config.yaml
model: "masked image model"
dataset: "regions of photos with short descriptions (Visual Genome)"
method: "simmim"
loss: "l1"
kernel_size: 3
residual_init: "zero_last"
muon_scale: "match_rms_adamw"
orthogonalizer: "polar_express"
Rows from block 7, named by matrix and row number. Rows with one number belong to one channel. Each number is 128 + 24 x the weight over the matrix's rms, rounded and kept within 0 to 255. All counts start at 0. Numbers have three digits each.
# convs0: expand pointwise conv (model.blocks.7.convs.0.weight, 264x88x1x1), inputs 0-87
# convs1: depthwise 3x3 conv (model.blocks.7.convs.1.weight, 264x1x3x3, trained with AdamW), a 3x3 kernel
# convs2: project pointwise conv (model.blocks.7.convs.2.weight, 88x264x1x1, transposed), outputs 0-87
convs0.11:121117119147128123156128131103125128128100128101142128157128146124108110127144146132143128128130136156152127092099126128107175150128145128122176128107149128142168145125133128135128111102128164158135100120132131128128116128128128140100128156143159158133128143129109
convs0.12:137119128087128151128113123141144092140127128128104128093136135110153120076124148144077112109113128128128112149087100128115128140128158062145128128104120128128128128117122128154118128128128128128108128152112128126128154109176157136128102164154130128135116128128121
convs0.13:128128128128149181100138128092142126145105128128086082128093128133128184098118111147086161128098128128128128128148082163134168105128137114154139122128155128128128144123108133121107128128112128102125112128091128069128134138120155140128154103116126128139109117128166
convs0.14:106136143128107128121128128128084104128166128165128128100101130155141128136152099128145100138128146136167117144128135137110163155128128128111103114137128142093183148113157115137128166070128128128084138190128128146123075128128138092162193141128158122128118106105157
convs0.15:106170139138151158141139123128095128073054091104128124128114177128110089093108114160128123141147201091101174115071112128128103128139169128148151074128055056128159132133128074128139089188081154160103140184149140155151128115128086143169060125128096128093156128128128
convs0.16:114128106085128187128128141128121107123148144132110154164146128095154128120098174117094164128128183147129167128128128117152128183062183077156147122139141128128113143164128072145106108128171147089128076128122128128128128146166112143176126120116142152128167111139141
convs0.17:163125123127172123176131128128149128146128128095101095172131128128151066128117092104117151128128106128154128128128159118128159114097128167086152083095163122128115128139107094117089128115153128127081146128128128142171098145095103078118128106126128178128086128128128
convs0.18:128120137128113137162110145128128109128128128095128146136152119091079101051154128096128168149128088128122128125107147196151096128150128128150128128128128128128148162123189158123103128128152128150087142172128128132090065181086096094128146158156170139084098148139128
convs0.19:082128142176104151151097128112112128120144128128128129138128147128128109112105091128115138122128114104128148109133141128128168122150138128140140159123107124152139134128099128157100107128103115117109128128137153146115110128141170128128155122127128128116114128128090
convs0.20:128128096128080128134145128150115128128135128134134145128128132113159119104115134128098128099157128128097143137128120111128121128128124128128150117117081129114140129102122128145101139156085128168128104141109123141123143095152152095128109130128136128101128132108128
convs0.21:128091161156128128106099128144128128160128168128128150120119098102116156141120128133128136128128104131128161114128133128142128119128167107129128104111116079128128128137135118131128127152128128094128128111128128120128128115154132086121128132080132127128119144128102
convs0.22:109128120091123132119113109092184148128152128088137138158108155128074120123117094126128116128109128104101128117105095111128196115128134143125177154124182128110106149141128121149128091109161152128128112128115133107087128128128161128128119086126086144108188163163153
convs0.23:128128114103128135098128128143128177123160158120102094123101113126163128145112147100085128128132116121128122128146128128125128105122105117156169128128115150128128123103095120128099129128128139095110151134145141143128128084138148145152148076182146112149101139102146
convs0.24:132067128133109128144128128108164103128159104144094154136107114130175114152145083128136137128120125137065170141170128132128123134132128122181128163055148131152128201128172115128104161128113143165147086186128109068130128122115153122117110163139128128091159097126179
convs0.25:063128176113170121145124128128109128120152117128168098086145100169135096087144175111128128118106134154148131140132128147124120061104111115175135197088142128128069149177155128105161128164090129160128133116128128128105117077126128108098189079061151097106140086128128
convs0.26:128115124128128128091101098128128083136065128166128098096126063164145138163128163088128136110137149156169120128126128128128115127156128145092128128099128147128128128113128159128101098128071098176128152105109129109162108109126128093128140125128128157128160132128128
convs0.27:128105138151140128128111110164187060068115161128083128087158088128112107078128056141128150087125178156128128113149098163128128144089177117163107083128090078117210132132128150117169128172153139158131102173128085164166157128128128156162085128144047143128102132116127
convs0.28:128179083149139152152170128123084105176078188137123128143130128097128151074128128109128164111148085126128118170088088128096141128136128128163108094182159119128088128128099182130168128107151128049140121128125113140128115147155115102132127197144128108109168113185128
convs0.29:165112077128128130085128110128110128128157150116128141145116127141104128138097128121128107085108138128092128113128122098080170085128128147120146128118091107099128090158128128104116104128125106128128118127145146128139130139164128148128138128128128128128076128128123
convs0.30:104128155128101152128088115115128128128118128094125128128076128110111155139128145174165123120125128092131128155128128128122118128128128106128147111091128177125164167128128100169089158127151128093108145128126099128129162144109128128128093128131137130082116148128110
convs0.31:128127095128128140128152105144109128117167118128128128133117126128147150095128148128128128118129157128109128099143108123132128126131119117125139140145128143148135089116128122128120123134127112114128137136128128128128121126107102128117128128096105107138110146128128
convs0.32:098172128098128127084113127128125092111128128082123162109128128103122117128093170053090155095087085137161155156142156094048140106052128128117158123128190168165116128145128052138090114071186115096100098142134166130118095121110095128159051094168223128149153152160163
convs0.33:157122128128192205131113144181100110109105062128107143098088115128169154148128167128128126128128092178128107149146128138128117175090171128137160141128133128128143137145128065122133128178144089170099115145110128128128089140125107087104115116132111128128128160094101
convs0.34:158128146133161133138107172097097128132128128107117168132179153160128128128137173149128142159160078106158135145075170101130128133128126109165128141112105158152147129107128128128104105090128140128128128128112167146128161090128149164130128112125128143163094102187104
convs0.35:128104128139108094149095128101115128144115137109126110118128128145128091095100128113128128128128096133139128142124128165126167115118122121148128097138126144123113128128120091160128154128128127128128128128128128172128095136107099132128155128145147148099128089157084
convs0.36:128128145128127186132109163162128128091110128128096128115083137142128142128119133094128128146128134150071128109102118133161128061128128194118128121089161151148061115106151144128136152162128128128145118138166128128157151095129121128128128097148131145128130138169174
convs0.37:128091094104128119142122100128116136128105099133186128128128152162108164078198128170133065150125161125077098199128172099128128168113167130128101107106133143126107133088128159134154144128106131168071099128128145118128172102105109155128128116154102137132156138163128
convs0.38:165128072163104200115102141112132104096118149101138083141128128140156086079128136139128138128128128136112187121128128128128118160100155211173076158202128128148165128119116136168207181094119116120132149132077152192129150143080150142128128142081128128128076080103095
convs0.39:153139116128104168115095128128128128128128111112101128144107126128128128113087128157160134128128082129106173128093108132121132117089145105128128104139128143128128143145128098112133128112128128128105093101128138147123128128128099132095128096128128128099128128124136
convs0.40:128123139140144128099092143122137112168128128125083128128101117128125100083128128174128151149121128107053119065094128185128084159079104105163132128145083128128151128128095145100168128137128150161128091087128098114135143121128128136177095150101128128123163096162128
convs0.41:107094119142135093114128139136128128180128196135168105174191118118178092093138128122069173138091178113186061071145135079097145128051179134122210128128171107085128110196115161128128136093100164128096155102123128128146120080148120088155111117169128116134057137109148
convs0.42:128195075091143138128128164128128202149133128142091101149121128128128109075116128136128161154175138070107128116062141158140093124148091165162128080129125122148122100137128128104128085128173102128117140128115082102127160128128148121149188115099100151132128118111128
convs1.11:133094123123165116113096109
convs1.12:100116141104127176103117155
convs1.13:101095122095106141116135165
convs1.14:112121127112123175129159158
convs1.15:111121122096096168120123140
convs1.16:109115123117117127145151193
convs1.17:135100137183101147130113131
convs1.18:107147122130174162100141113
convs1.19:123104130098160112122083099
convs1.20:103128092089116086110129105
convs1.21:092160143102141138092159138
convs1.22:127109114121115104151174109
convs1.23:162144154154106149158135143
convs1.24:117127160101102174120125146
convs1.25:126197129142098143135102130
convs1.26:132175144111120114117098112
convs1.27:142115114113099185129120122
convs1.28:158173140113116115108112123
convs1.29:147090124150103109141100096
convs1.30:103138152118108101152163107
convs1.31:145154110137149111099100107
convs1.32:167152152175138150124114120
convs1.33:151182133108111123119097117
convs1.34:122150124158078141136130127
convs1.35:109107106102151119107109100
convs1.36:133102107150118087130103080
convs1.37:128139180111114116113097108
convs1.38:134168147146098152140155152
convs1.39:133116135138103118181141171
convs1.40:147128128088090144144140160
convs1.41:128121129180093112136121124
convs1.42:113127134101115178117120142
convs2.11:104130107128128124103128104148166128139120128114111128125122128174114111128106100128116128128146128153141179164126125110168118147104108128146128143125156128114115128161128128111120150102139139128128145166121128105128109104145143107142128128126124176128140108130128
convs2.12:128145132167128153128128128128097092149128160114128128128177111167154118155190160102128125077134101122128128129085128128151129117141087095128128093128128128133143092093119114128137074089155137128128123128098105054174125151128069182128128092128167114121080165113128
convs2.13:098128128100159128118098128089128128141154123128128192144128105129128128128165156124088133134128128120128148117158128117100128077131147127164128128148089119166139085135082156128179105105104128159142133088142123165147109115091079128089128080157089158116128128128128
convs2.14:113118098128128128149128165116101098097094164163125128141090106148130131119109152158147127156118128106128124150132087114087128114118139138107128128123128128162128128098107165140128128143142139140140151128119126128083091128105128126139177122128109128128128128128084
convs2.15:153107149128112083087155124147128135128165124169121105128147089136088156136166092126121113154163093164137108202149147128121132128098140128156085158136197148167149128114137145128128120051114100106148128139110137128134217172177150081157076144109156079128111089128146
convs2.16:097128119121128128128161084123128114128196129111151114167110128147112128142128128086122124128128128159126155128178128108128087128128122128128185143114128128128154128128128128102150168124128150128149128128112128108136128121128124128128099128156135128089128102107124
convs2.17:178102121117107112119128128142098137128128122108131085157128071128144181145157128179131128149128126151145042128138128128128128130073166128103128181126121128076128128179162107097148152128147099128115128092137128115128153168128128144148128122092128128160144143144066
convs2.18:131128142128139150128128128112147158128142172128151128160137153128087089128123109128113121150131132208097144140128137101128112128091128093115128153140134170163110153128209174141143131122155128128149128130116166105126088128128080159128151128145128128095078122094117
convs2.19:137118110128128075128128103112164114128136098112142147099128158164100092128128123128123128100128128093110093128154113137127101090128128145128128185128132107102128128110095107128132133138160178128128128147115128130099128103128128128140136121145128128128128142148128
convs2.20:119092128098143147169101158106147119128154114128128121089098128113087128171128106128106132149077106124109066128183128156141155128121138153096157137112143111128192154130098128127124147191160128128089159124089100147108095155128128128130139095124137112128141128101148
convs2.21:106159087148128128080134128106128137087114090140144114128133128171090128150095162099101128128140126176097150083128128112123150156088052151175128171111132107128109145112128064128181112128146104128097128128156150135142128077112081167128109167128113152111128113128126
convs2.22:128116128141146128135150133128099149172090151162106075105116124128154128128128125104128129163097101128114184149087126132104128128102128098128128047110161049084128125103128128128120128144109128163137154151128120121128107142091073128165128128125104116118147128128116
convs2.23:128149134128128158123125128178149128128128128138128106128127128128128128128099128128163160099085128149125110128167137131135096105128174137128165134161109092105101128156151137119100142128129135128117128076128128117115116152113117128163093145091117143123106128159135
convs2.24:131155112165165105164128123128118071149131150090113103098133128135127075132128128167105095113156128145129158165156154102128092180152147155140087184124161103128128128128147128101148141102128136153128160186128101148128176167106128112128177156165128074128102156137128
convs2.25:131128160155074128128097128093105128082132153128145101133185128128128073190122154128141100128093096047128125098111122138114128077114128099094103105185128141141135120128106165180163087152144128128138141128128027128140087165141121128128128150094074142163088204128123
convs2.26:148098150139128128175119134108128094098155134115156105128128142134162196109128096146141128128141125111103096128128101142158095133140128128098171128128117175088128196128175125146107108132086147115157121128095128120141109117174128128133114105128128102128116142160107
convs2.27:148105082114094128109139114128116142118128128112050119128128141132132160152177110128145097128106128112194058104154108128100144128164178147142122128128159127128193157142153145116190124139119057108149128121088098128140229111116162074174157128128183125134090128136123
convs2.28:128143128156128107128128172125112128128128199128128137124114126132076129086091105128148109169117173142165134128107131113141128128107121128128100151122100094127128102128128130161128149134168155128128128170096128057128181141103118071161130128091128159162128127091128
convs2.29:101128192139145106128165128128128117154128167128144069119138126108094140169122128128141128111105093153115128179139145135140107155171122120128095167121128135150130130170126128121128069056128113105162136109097128147090134137115126128111128158107132128146166128128080
convs2.30:087168143128147087102133090155086168184128128168128113120192153128106128187128090139128128155136149128128178103128159128170059128128128128147128122162128134113159102107131153124128105128146128104135132128134127097118088158087113142160128152128139105128128154128117
convs2.31:128139137121169139128128095159125155134128142128128129161097172128111168102128128128128128128114124152129159128142138128181128112128085103091128140092128126119128128119087128135128101152128134128128122130128138143152093111151101128128155128093128128132137128128128
convs2.32:108108128128128126120164104162128130128126142122136148128080128128137157181152128156128128096128179128073065121111116088128133078128175134119097128128128165128111104151140065146116183161164077128154128087126187128089174128207146121193100158118108159178128168117124
convs2.33:094128158118128137128172128173122149113109060166126128128128068088158128131157128128097134090085128097138128119115128145092167128083160138090128091118128091128150122150115107092051128049100128146156128100107128128141120158115128184148128137128096169128128128211114
convs2.34:148143128128128201103128106083128161128128171156128128134137118161110079163128139118137118078158128066148184196128128128110172140128099155160111095128142128166142102128128113094195183128128163146128129175140094128117069144104128122152104086128151126110163128109107
convs2.35:104128122159148112142089105118168128118128116095149169156127098127105113128074128123128128128128128051078168128128128138108115162178111116110117138094128114141121082152155100128128152118148128128073102162128142128128128127117149116128085154140120087161128156177165
convs2.36:152091166113152128128174205115151128128129128106161081170081148169128189107102114164128064150147160131090128167144128164108128128128140158128128128102104136129122188100172186132112184128141182102163179126137128094098127128092097126116152156085128172082202128111089
convs2.37:139152098150143081113139145104160151120128128128127129123128128073076155135151128128142125122128128128108128110143146152128128133113074148082102127106136128128128067159128138128151085128117113163157111205124090128170128123126166071113150080128118149146128128129163
convs2.38:137137128148083154128128117136128150099120080143128131128111048127174128128101108129128163128068128172159112081123128128128128118152128140134179073128168138091082135094035128132126092159151054136128135170128132167092150094089161093134128095121104109149198087128176
convs2.39:156149141113123128104148128116128131163128128156128128115094128152132142128156128104128138097128115111133135155134145128128128149109144093140124135111108128117093128099128131120110129151128128128156128138120120105128160138094103129111139152128143128128101112128095
convs2.40:141128110128128128145130128108088133104132104114128172130151136160103128144160102128107126157070089125128093157128106138128076131104112128122107169128146104159128106120113117146088118105102088128136154139118128128098168137128139106169109086190159128152130128128143
convs2.41:104128128152132213173153125161142092135121212087122125160152104107155128168088109163090081101119104181101086172117084107128128123099128170138107145111128103116100086141123175119112128150121111128140169130079140152109128173101130150128177158095088154128178139172128
convs2.42:087092097128155084128128128157161140128128128127082169138128128125074089135096189142085115176128077086109163128146128072097134101152135084116097128129110137168120059199117157112128164128144151128132058128128126173159168141128177138128174158128080128147105163146183