Weights of a small masked image model: 32-pixel images, widths [40, 56, 88, 128].
Rows from block 5 of a small masked image model, named by matrix and row number. Rows with one number belong to one channel. Each number is 500 + 25 x the weight over its row's rms, rounded and kept within 0 to 999. All counts start at 0. Numbers have three digits each.
Before each channel's rows are labels from the 100 images, of 14976, where the channel reaches its highest value: "colour at peak" is the nearest of a few named colours to the mean colour under the peak. Only what is clearly more common there than usual is listed. The data: regions of photos with short descriptions (Visual Genome). In brackets: how many of the 100, against the usual share in percent.
# convs0: expand pointwise conv (model.blocks.5.convs.0.weight, 264x88x1x1), inputs 0-87
# convs1: depthwise 3x3 conv (model.blocks.5.convs.1.weight, 264x1x3x3, trained with AdamW), a 3x3 kernel
# convs2: project pointwise conv (model.blocks.5.convs.2.weight, 88x264x1x1, transposed), outputs 0-87

colour at peak: orange (26 vs 1.5)
convs0.148:530490490579500500490500485500538526494500447500473526482497500543503470509502500509495513500467534522535506514495491513534475469462502483514518462476500522482507474499564500521500546500500448509475511486525500547515517533476483500506500514450458499445500523526487
convs1.148:474477506522550498512532517
convs2.148:504473500507500514490498500500474494500504485521517471508515482473500500476500485470526500500500522500445490500500500533531535492530481532468500477500438507577472500504483500500500500517500505533500500495459534532487500490533518486498589530447482500460532470467546

colour at peak: brown (67 vs 32.8)
convs0.116:481480500529560529486500500500500487484501500500508530500469500445474485497476500473485522500471468500455460500500501538440523522462568512471500459503542500508500513511511500500481468453518519482465500482500504505480462490516500500481528473489515500452545460538500
convs1.116:531517519519510528471468470
convs2.116:557516500540509500458503443500469503506510500548486447500508525476510500500500505480516500530513500526467500496464431575472538490542514463500520473463489488500478500500500513485526544500500468490500500473489455500522476520510500517479499509486500500453500490469499

colour at peak: blue (55 vs 0.7)
convs0.47:500500491538500507564500469529500464506500509500492480504513449492488500501491478487484500583457500500500537522506500500504479516500531466491526544500534520489514515513500500461540513563532486482496481552500533521499500504497509437500480506480539531500468527497526
convs1.47:498513491549546526505512500
convs2.47:497500500500500500512500485500530496561500500476500500499487500500534498522510468500500491462483521500503500526466475535539483500444500514438516500485560470500534525510500500505507466556500456500482521500459523470538528553539500500507497500567500500457511523476480

colour at peak: cyan (34 vs 0.9); white (26 vs 5.2)
convs0.162:526495500515476548500500487476506527525500578500440499543496539527559503477464480515500463514538481490491479500487505500521514467500486520482536541463500500448500505517529460500508500497486470485492499500489468473441500488524488500485493500470461542500512500513500
convs1.162:469500459521521524504525471
convs2.162:500456489500504500500455471500529500515562495476500500530465500513455527525500479511523500464512481467500516463500458500483500497500483500500532462475491473563512500447500513500500500533535474492517500482442454469500493495483500500500500491500500544520534455479559

colour at peak: pink (29 vs 9.4)
convs0.26:528500504484494510479510510519474521514500546516534500537522500488446536500500478507553489512544473535500535561526522500473472512515543515500495500488497500444475500513521507500511539556500468491453462526500472525500512500500500528514519451502517549500500526500474
convs1.26:471545511474477510517481474
convs2.26:500538569518496450526477534506514515495500457485494442500499482481500457526500500521496514525500490497547465504481542476522517531471483500501500521448500528523517519500477473486461491482461442532500500513540482530516534525459501500490483500523476500500501506505537

colour at peak: grey (63 vs 35.6)
convs0.136:477497564492500500516500500500529468489500500540466560470500521443472500475507496503551514500500460500477507499500500548557506500497560487513522519486485468473510477537515453472468500481476507517500479502500501466477481485500520473500543474483497470485521500458520
convs1.136:503455503491506519470546499
convs2.136:500496467498551489509494500563471518478495500478466538500483474518456472509480453500529455444489500442500526484525500518495500517500480500506498485501526538500513451478521500510487500500500491460480510550521459492500541551500500531438503500500500517500485529500500

colour at peak: grey (74 vs 35.6)
convs0.23:500500526513505524470507500500500509500516500537443565538492511500500500526502523506483516516514464507548538483513507500548424480472523481500496517535451500492499501472525487500564484500498528519500538496480500500462489490451518500469500518493500565484500493500480
convs1.23:477469474462533523498520503
convs2.23:530477500560500500487500500521500500500514516514458467527532500479476502462508521530500483500524445524523547461509500469489540500525484520506500512487498500500500525500522508500542500519496500490526500478500493492450553459471462500500535500435455537528459522468519

colour at peak: grey (65 vs 35.6)
convs0.101:514489500500500500500540509523522525514500556531492492499531500500515500523500485532474556451514503459500543486517500456500495500499504476527504500504507539500550540500512496500536592500500492500415506508520507492500483500498500500536495466511466536484486521483510
convs1.101:455481470474503494460498498
convs2.101:553511452501554527513458500501549500497461500500500500514514500497472470500473522514485475500500468560500526519536500524500423482537554500500493556500470500500535476500549486516532500500477485500537516515535499496483499474467518500500526500500500500530500484488500

colour at peak: cyan (55 vs 0.9); blue (28 vs 0.7)
convs0.68:500500523510463504500526500524485500540506529500500531494500500500491537468481500500454519500500472459500500457492500500500428500513500476486490532529487518500442527530521475516503479500545565525479500542522506547500469508500515495500486500500572500500500468556517
convs1.68:486468477506518501527533540
convs2.68:525500500500473500500542502493556500500500500489500521537500492484531502500543443508510539523429459506504535511462500500501523528474500528486500500507460500487460521520457500522510461479465446489500552500445500500500524533500500451481524522477500485519475500500500

colour at peak: white (100 vs 5.2)
convs0.256:489500545500500507514453500500483534500500533440481522473475493456500460466495525527537500500519530500547500457452500512519500500479500500519526506533500546558500468500503525525499504500500502500447533500483533549507521500514482500493529500479485502475542482500443
convs1.256:486509459525532492507534471
convs2.256:500500487500515507500517500536476473500472500470500467500532500500500481513510509554442507475438500501527500478520491500461461500500500486526514526500549500474500500477510457500510500500500539500520493494500541500492533495543497492514467500510575542493500527443432

colour at peak: grey (69 vs 35.6)
convs0.164:500493500500517500489447534455482443557500458510503547516513500500500489513500479544500535513500418471495503500483476500527537500494508500500500500546489521505500533517509500500527500485500483500500500443538539500449519511500500508481487432516476477466513500500500
convs1.164:468488460489528487484475470
convs2.164:500500500500493500485459547475521472493486430500500500513474500500496472500454521520475500497500444500500505484500520463441545524480528538487465486478518522525484500499536447500484486514502522560526539500530481506463529541500500523455507500500512483526498509500469

colour at peak: grey (60 vs 35.6)
convs0.111:473539476527516515514500513500500500494450519530500486441500500508500430500531474493488484500511475540500452517520519485513547449450481501518441484463500475500487466473481500526506528484466500494500534513500500471526464512500482500479462527500469511500523490511541
convs1.111:490496521463469553501498501
convs2.111:512530504524500453515472485493500473540500500526500500463505551481462500500452512469500487500500500503500502515547500465487500544500496457458500500471514500516500500500471500484482500446500500466505501500479500463482572486493471450495509538500556472481522527542538

colour at peak: pink (25 vs 9.4)
convs0.57:475519516500500475500512500473500499455443500464504510515463500552485500517462499489559516493474437500500518500500517491500450500455540500535551516464475493493533500500473492500541500475528496500468500524443477510500517496500495519467514484453507455500500490500527
convs1.57:485488476487541493502539465
convs2.57:553505498519532533512495497487485499472500500500540433500465468474522500493442523565455533500500500521500514543500521535569500518510484508479493500500500544518500524520519500500500500500500468500485472483500522443500500491497528530500500500475465500500542473500460

colour at peak: pink (28 vs 9.4)
convs0.37:500466488500500502505527443488462500423506500455500500439500465500500515509500496500513501539500492500524564500469427486500525500508500506500500543557500514489520500507460500500506500500494475500446495500504500500449500504494465452500500500481500503500500557500522
convs1.37:472479478468478478460506484
convs2.37:486500473524500482545500500521500506500519530512500527520473500500500491490500551528531522524481526516500518549500495531443574500500542500495512519550517558505521524500500521515500504500474483487488500487500528500530514504495500546500512461500457500531458531500571

colour at peak: black (82 vs 11.8)
convs0.152:440500507468538499500527464500499500443500528487518458494500505514500500486500500492450486499457554476500468500515516473494507469500538500522500500511498552493443496500494537500475476499481495484500500468433533534551555500487460487500493479500500492520502500486467
convs1.152:487512483463502550472509517
convs2.152:503511465500515489474500553543456456449531522500517490518500500519467533466500498483500500500500481514500481508513454517451500500490494500489491500518500561520481447498500500500534500517500500479500500504500466499469487438479515500499486515541458579515454500488491

colour at peak: red (38 vs 0.7)
convs0.221:487500522485538520508465500517500526449500573539534487480529483500507455540491498517488500464484502500480536502452500506500486500500487500500480500500497500509500502492549548486500539500534449495482500475500471544559566512520503522487500500447500507525479500500503
convs1.221:517514474534532471505467481
convs2.221:502529533541473473500503477493500500499500526463500524507478484513526516500514500500487545500508500511431546551480500500500500500465476535444538500500486500500521516508499500491500502462468480528500486475500520484500561505537508500486488586500500500481435471485500

colour at peak: cyan (29 vs 0.9); white (25 vs 5.2)
convs0.55:482522526511501471529500541500500465494500520500497520499507502536516487470534499466500491517500539507557516500500442528541500490512472500520513525500566543502497533498505467445529500526511500514481469514532500504541490508500507500500500567508456501491500473460556
convs1.55:514542501512534507469467483
convs2.55:500483542500469520511537518506478478438494456488469511500527471480474514500538459481448500501456535482523500492535513473483468500501471469528471536500510500519487495520500457511483482536454532507495500466480493539514481509500479478466458500500526525500500513545465

colour at peak: green (33 vs 0.8)
convs0.30:518432478528526543491486500502525527509500537464449501474444514524509458444516534466500550500500500500465476520517483496523502479474500543500500526465500507504474513546473500533476478500500537496493525520495457508478500500536500500500510500486500542487493546510500
convs1.30:492522479487550486480531481
convs2.30:531477425500555514518467471506500547482496500537508489506500500469484497554500500500502497497518470473500512524534544500463520488515500541500542500543503463500476500488515500508500474447477509480527500516571488533500514525506525500500525500460494502516486456481487

colour at peak: white (28 vs 5.2)
convs0.262:525486506500538500500538500500515541500498521520532538500529453463500462450459454500462508460518500511506464500483500500500513500500520484500472500543530427530462517474500464532527524490485551500527514480535500527498472516500502500549500500498470500500515488466500
convs1.262:518486524502483507538522547
convs2.262:498520512474468500480467510494433500500512514536517512495531514460506500500488500532505476526541513500535448533509471500500548527462500511500500531526500545473500500494504474453506548519479457500527500498504500466541556477498456517501514512449500498500500518500540

colour at peak: white (25 vs 5.2)
convs0.129:451528500506500477524466527471489481477500475485497500502462500522473466471498488539528500537518429534503500493458500528487500479500491490481532487494473500540482497466507500500500521495500462508484500481487567486500464516465457500500438547524500539526483500533500
convs1.129:486508469462486548489499518
convs2.129:530524500487507499485500500536513500478478464552511543500516522474520531509460500500533507510473552463530499471500534500485473549500500448500519472500525500497500500508500492544486500432501500546534510495500500461515506508481550484513534461498564503500500532499517

colour at peak: white (57 vs 5.2)
convs0.214:500539520463500500500476509500500514500500529499536436453527500526526467503546463500500500529500530555500520556500517500506556452496492472500500500500500517475500470500500498493482472500500540460500500500496500490505553500474500483513500541511490509500549485427475
convs1.214:484516516477527533520539523
convs2.214:457500506500500500531500463476500487521542525500443494483500519500500496462457500500500468446500500500500447483500451500500500537500500449500551500523500533517578496500486500436511496500454482500552500540507500500447500500500500531500500500500500500500481494500480

colour at peak: orange (43 vs 1.5); yellow (31 vs 0.5)
convs0.143:500549501513531577488514461482449484505500500544488495486499492500526479500507486500540456482499516464514523500500521492535500531450470473500494462500412490521500534485498510500560471518500511481529500500500500491522527477476488497471500486529513489492517500462500
convs1.143:526521532527480530531513519
convs2.143:500545519555527478526526500515488500523537551529500511500489500542510507500536502500544500510548500490500475500470500500513500500500467456479538465500550500477553500500467500485508481468491485500500508540526466512441506500558495500486500520566500487513471500500500

colour at peak: brown (60 vs 32.8)
convs0.146:500510490448500484500500520500456500500500488454483485513450500500538521484503506500542524526478476459500479500506456500507500467529469500524470500467526468482469522526471500509500500500500483500472459451518444500500542505567520500467522458462449500512516500499503
convs1.146:511504509547500550524505503
convs2.146:518500483500500530525500500466492500540507478500441500448518500497520542483516529500545500469524490494500507500488500520548490500500500444444517510511510474549545501500546500500547522511500446487474483500500506548477500500500500514495468557450481500482500500500532

colour at peak: white (36 vs 5.2)
convs0.194:500500485535454538527451463503526500505500504540474500466494500537500447527461500485500500477500486556539500480540508544514551500506480470500532552500490539442521500500478505495500500484503490507491483488514520468483460500474518489478500521527475500518500443500500
convs1.194:483479462481504551514515503
convs2.194:469565491477545468485461512500488500478470500491550500500439507500500516494500520525507517500492465500483484531500483500442500504500529472500514500450500512522500472500530500522510498500500546465541520504442479503500535509500528500523461490475483524475572512500498

colour at peak: black (65 vs 11.8)
convs0.158:481543523506479531477539561500519544518485528514526507500467456540465484543500546494495471515538508478480547518500499500518535500530486450527500525500550534491500513499490505530493479505494524485448479527500560513500514500500478525519500508500466471500500514500513
convs1.158:498504511504569495515510517
convs2.158:475500502506518573524500521471469482500478505485557538457468500500482534533480447461513500500456527500513500490506465500521513476500474482520511500517485494500500500500500553500500500500453474489529500532500523472485522550529461480536500486485475461500530523527466

colour at peak: pink (42 vs 9.4); white (37 vs 5.2)
convs0.140:488500500494500509544446525534500500520499550543500500523518500507545480492510510500468517489500483530525500500487519459500461478440522498494500500479458472520501465550532500500480489503512511500501534478500539500500472521500532500523476446451572500478541491500507
convs1.140:499494480473514559478511512
convs2.140:486525512494508527511519466500547504574467490500530501494518539483474513507500498511500500467474534445480486482527490548513500493500477485500479519455532469461500497492478468508474485480539510521550524467500526500483500516530500483479455458489535500526519540540500

colour at peak: black (87 vs 11.8)
convs0.234:458491503500500500481500492500551500519481501451500500500500500527478473459483455464500460500489507451493500515527500500508525526500485511473534543524503522500500518467500518500500478535438500483455500501500473515510552504500556479500530447437489510462487509500459
convs1.234:515525511514506529459470468
convs2.234:500477520504500552500500552500523487484482513508503454481500455500494481500453506464500500500474491487510500500519487485489500494467500470500507503491500511500426493462508464500500472500470527430542472500474463568509500500457521536500514500500506556500545500521500

colour at peak: blue (44 vs 0.7)
convs0.12:491506485513500497473528524519500529499475474472519519529537476486508537532500508483500540515472500466580516500513543530461491500467472500499524505544519500500497468496500519453494500544559489563483500473500514497516492463512497439500505500500478471500536500525500
convs1.12:516528510511555510509532512
convs2.12:500500500509471506500514559500470451469500538500526468505500543520535524441498457525509500461474556508504500500476523507478491491455500471479460475520532528505500536500494507476500500474512522513420463467458513500487513500500475500494502500508486469479500500500532

colour at peak: black (62 vs 11.8)
convs0.186:500528496524471499495574500473420475478548550547502500525514500543490500500500538502484488468538532458500500500500529519513500540500500500500510500511500548500516531500484500500500475508507540500468466502477486500489513497468569500526500548486500498500486500523500
convs1.186:526506483479494508480536548
convs2.186:442547449500487539500456476500497493539484482499538475500469539462493495500528473500500500513444483500500519536472540500491530500499500500500500500500492544481520500517490500513500492513475527489500522500500500466500566477470562518480500542500506487515500500570500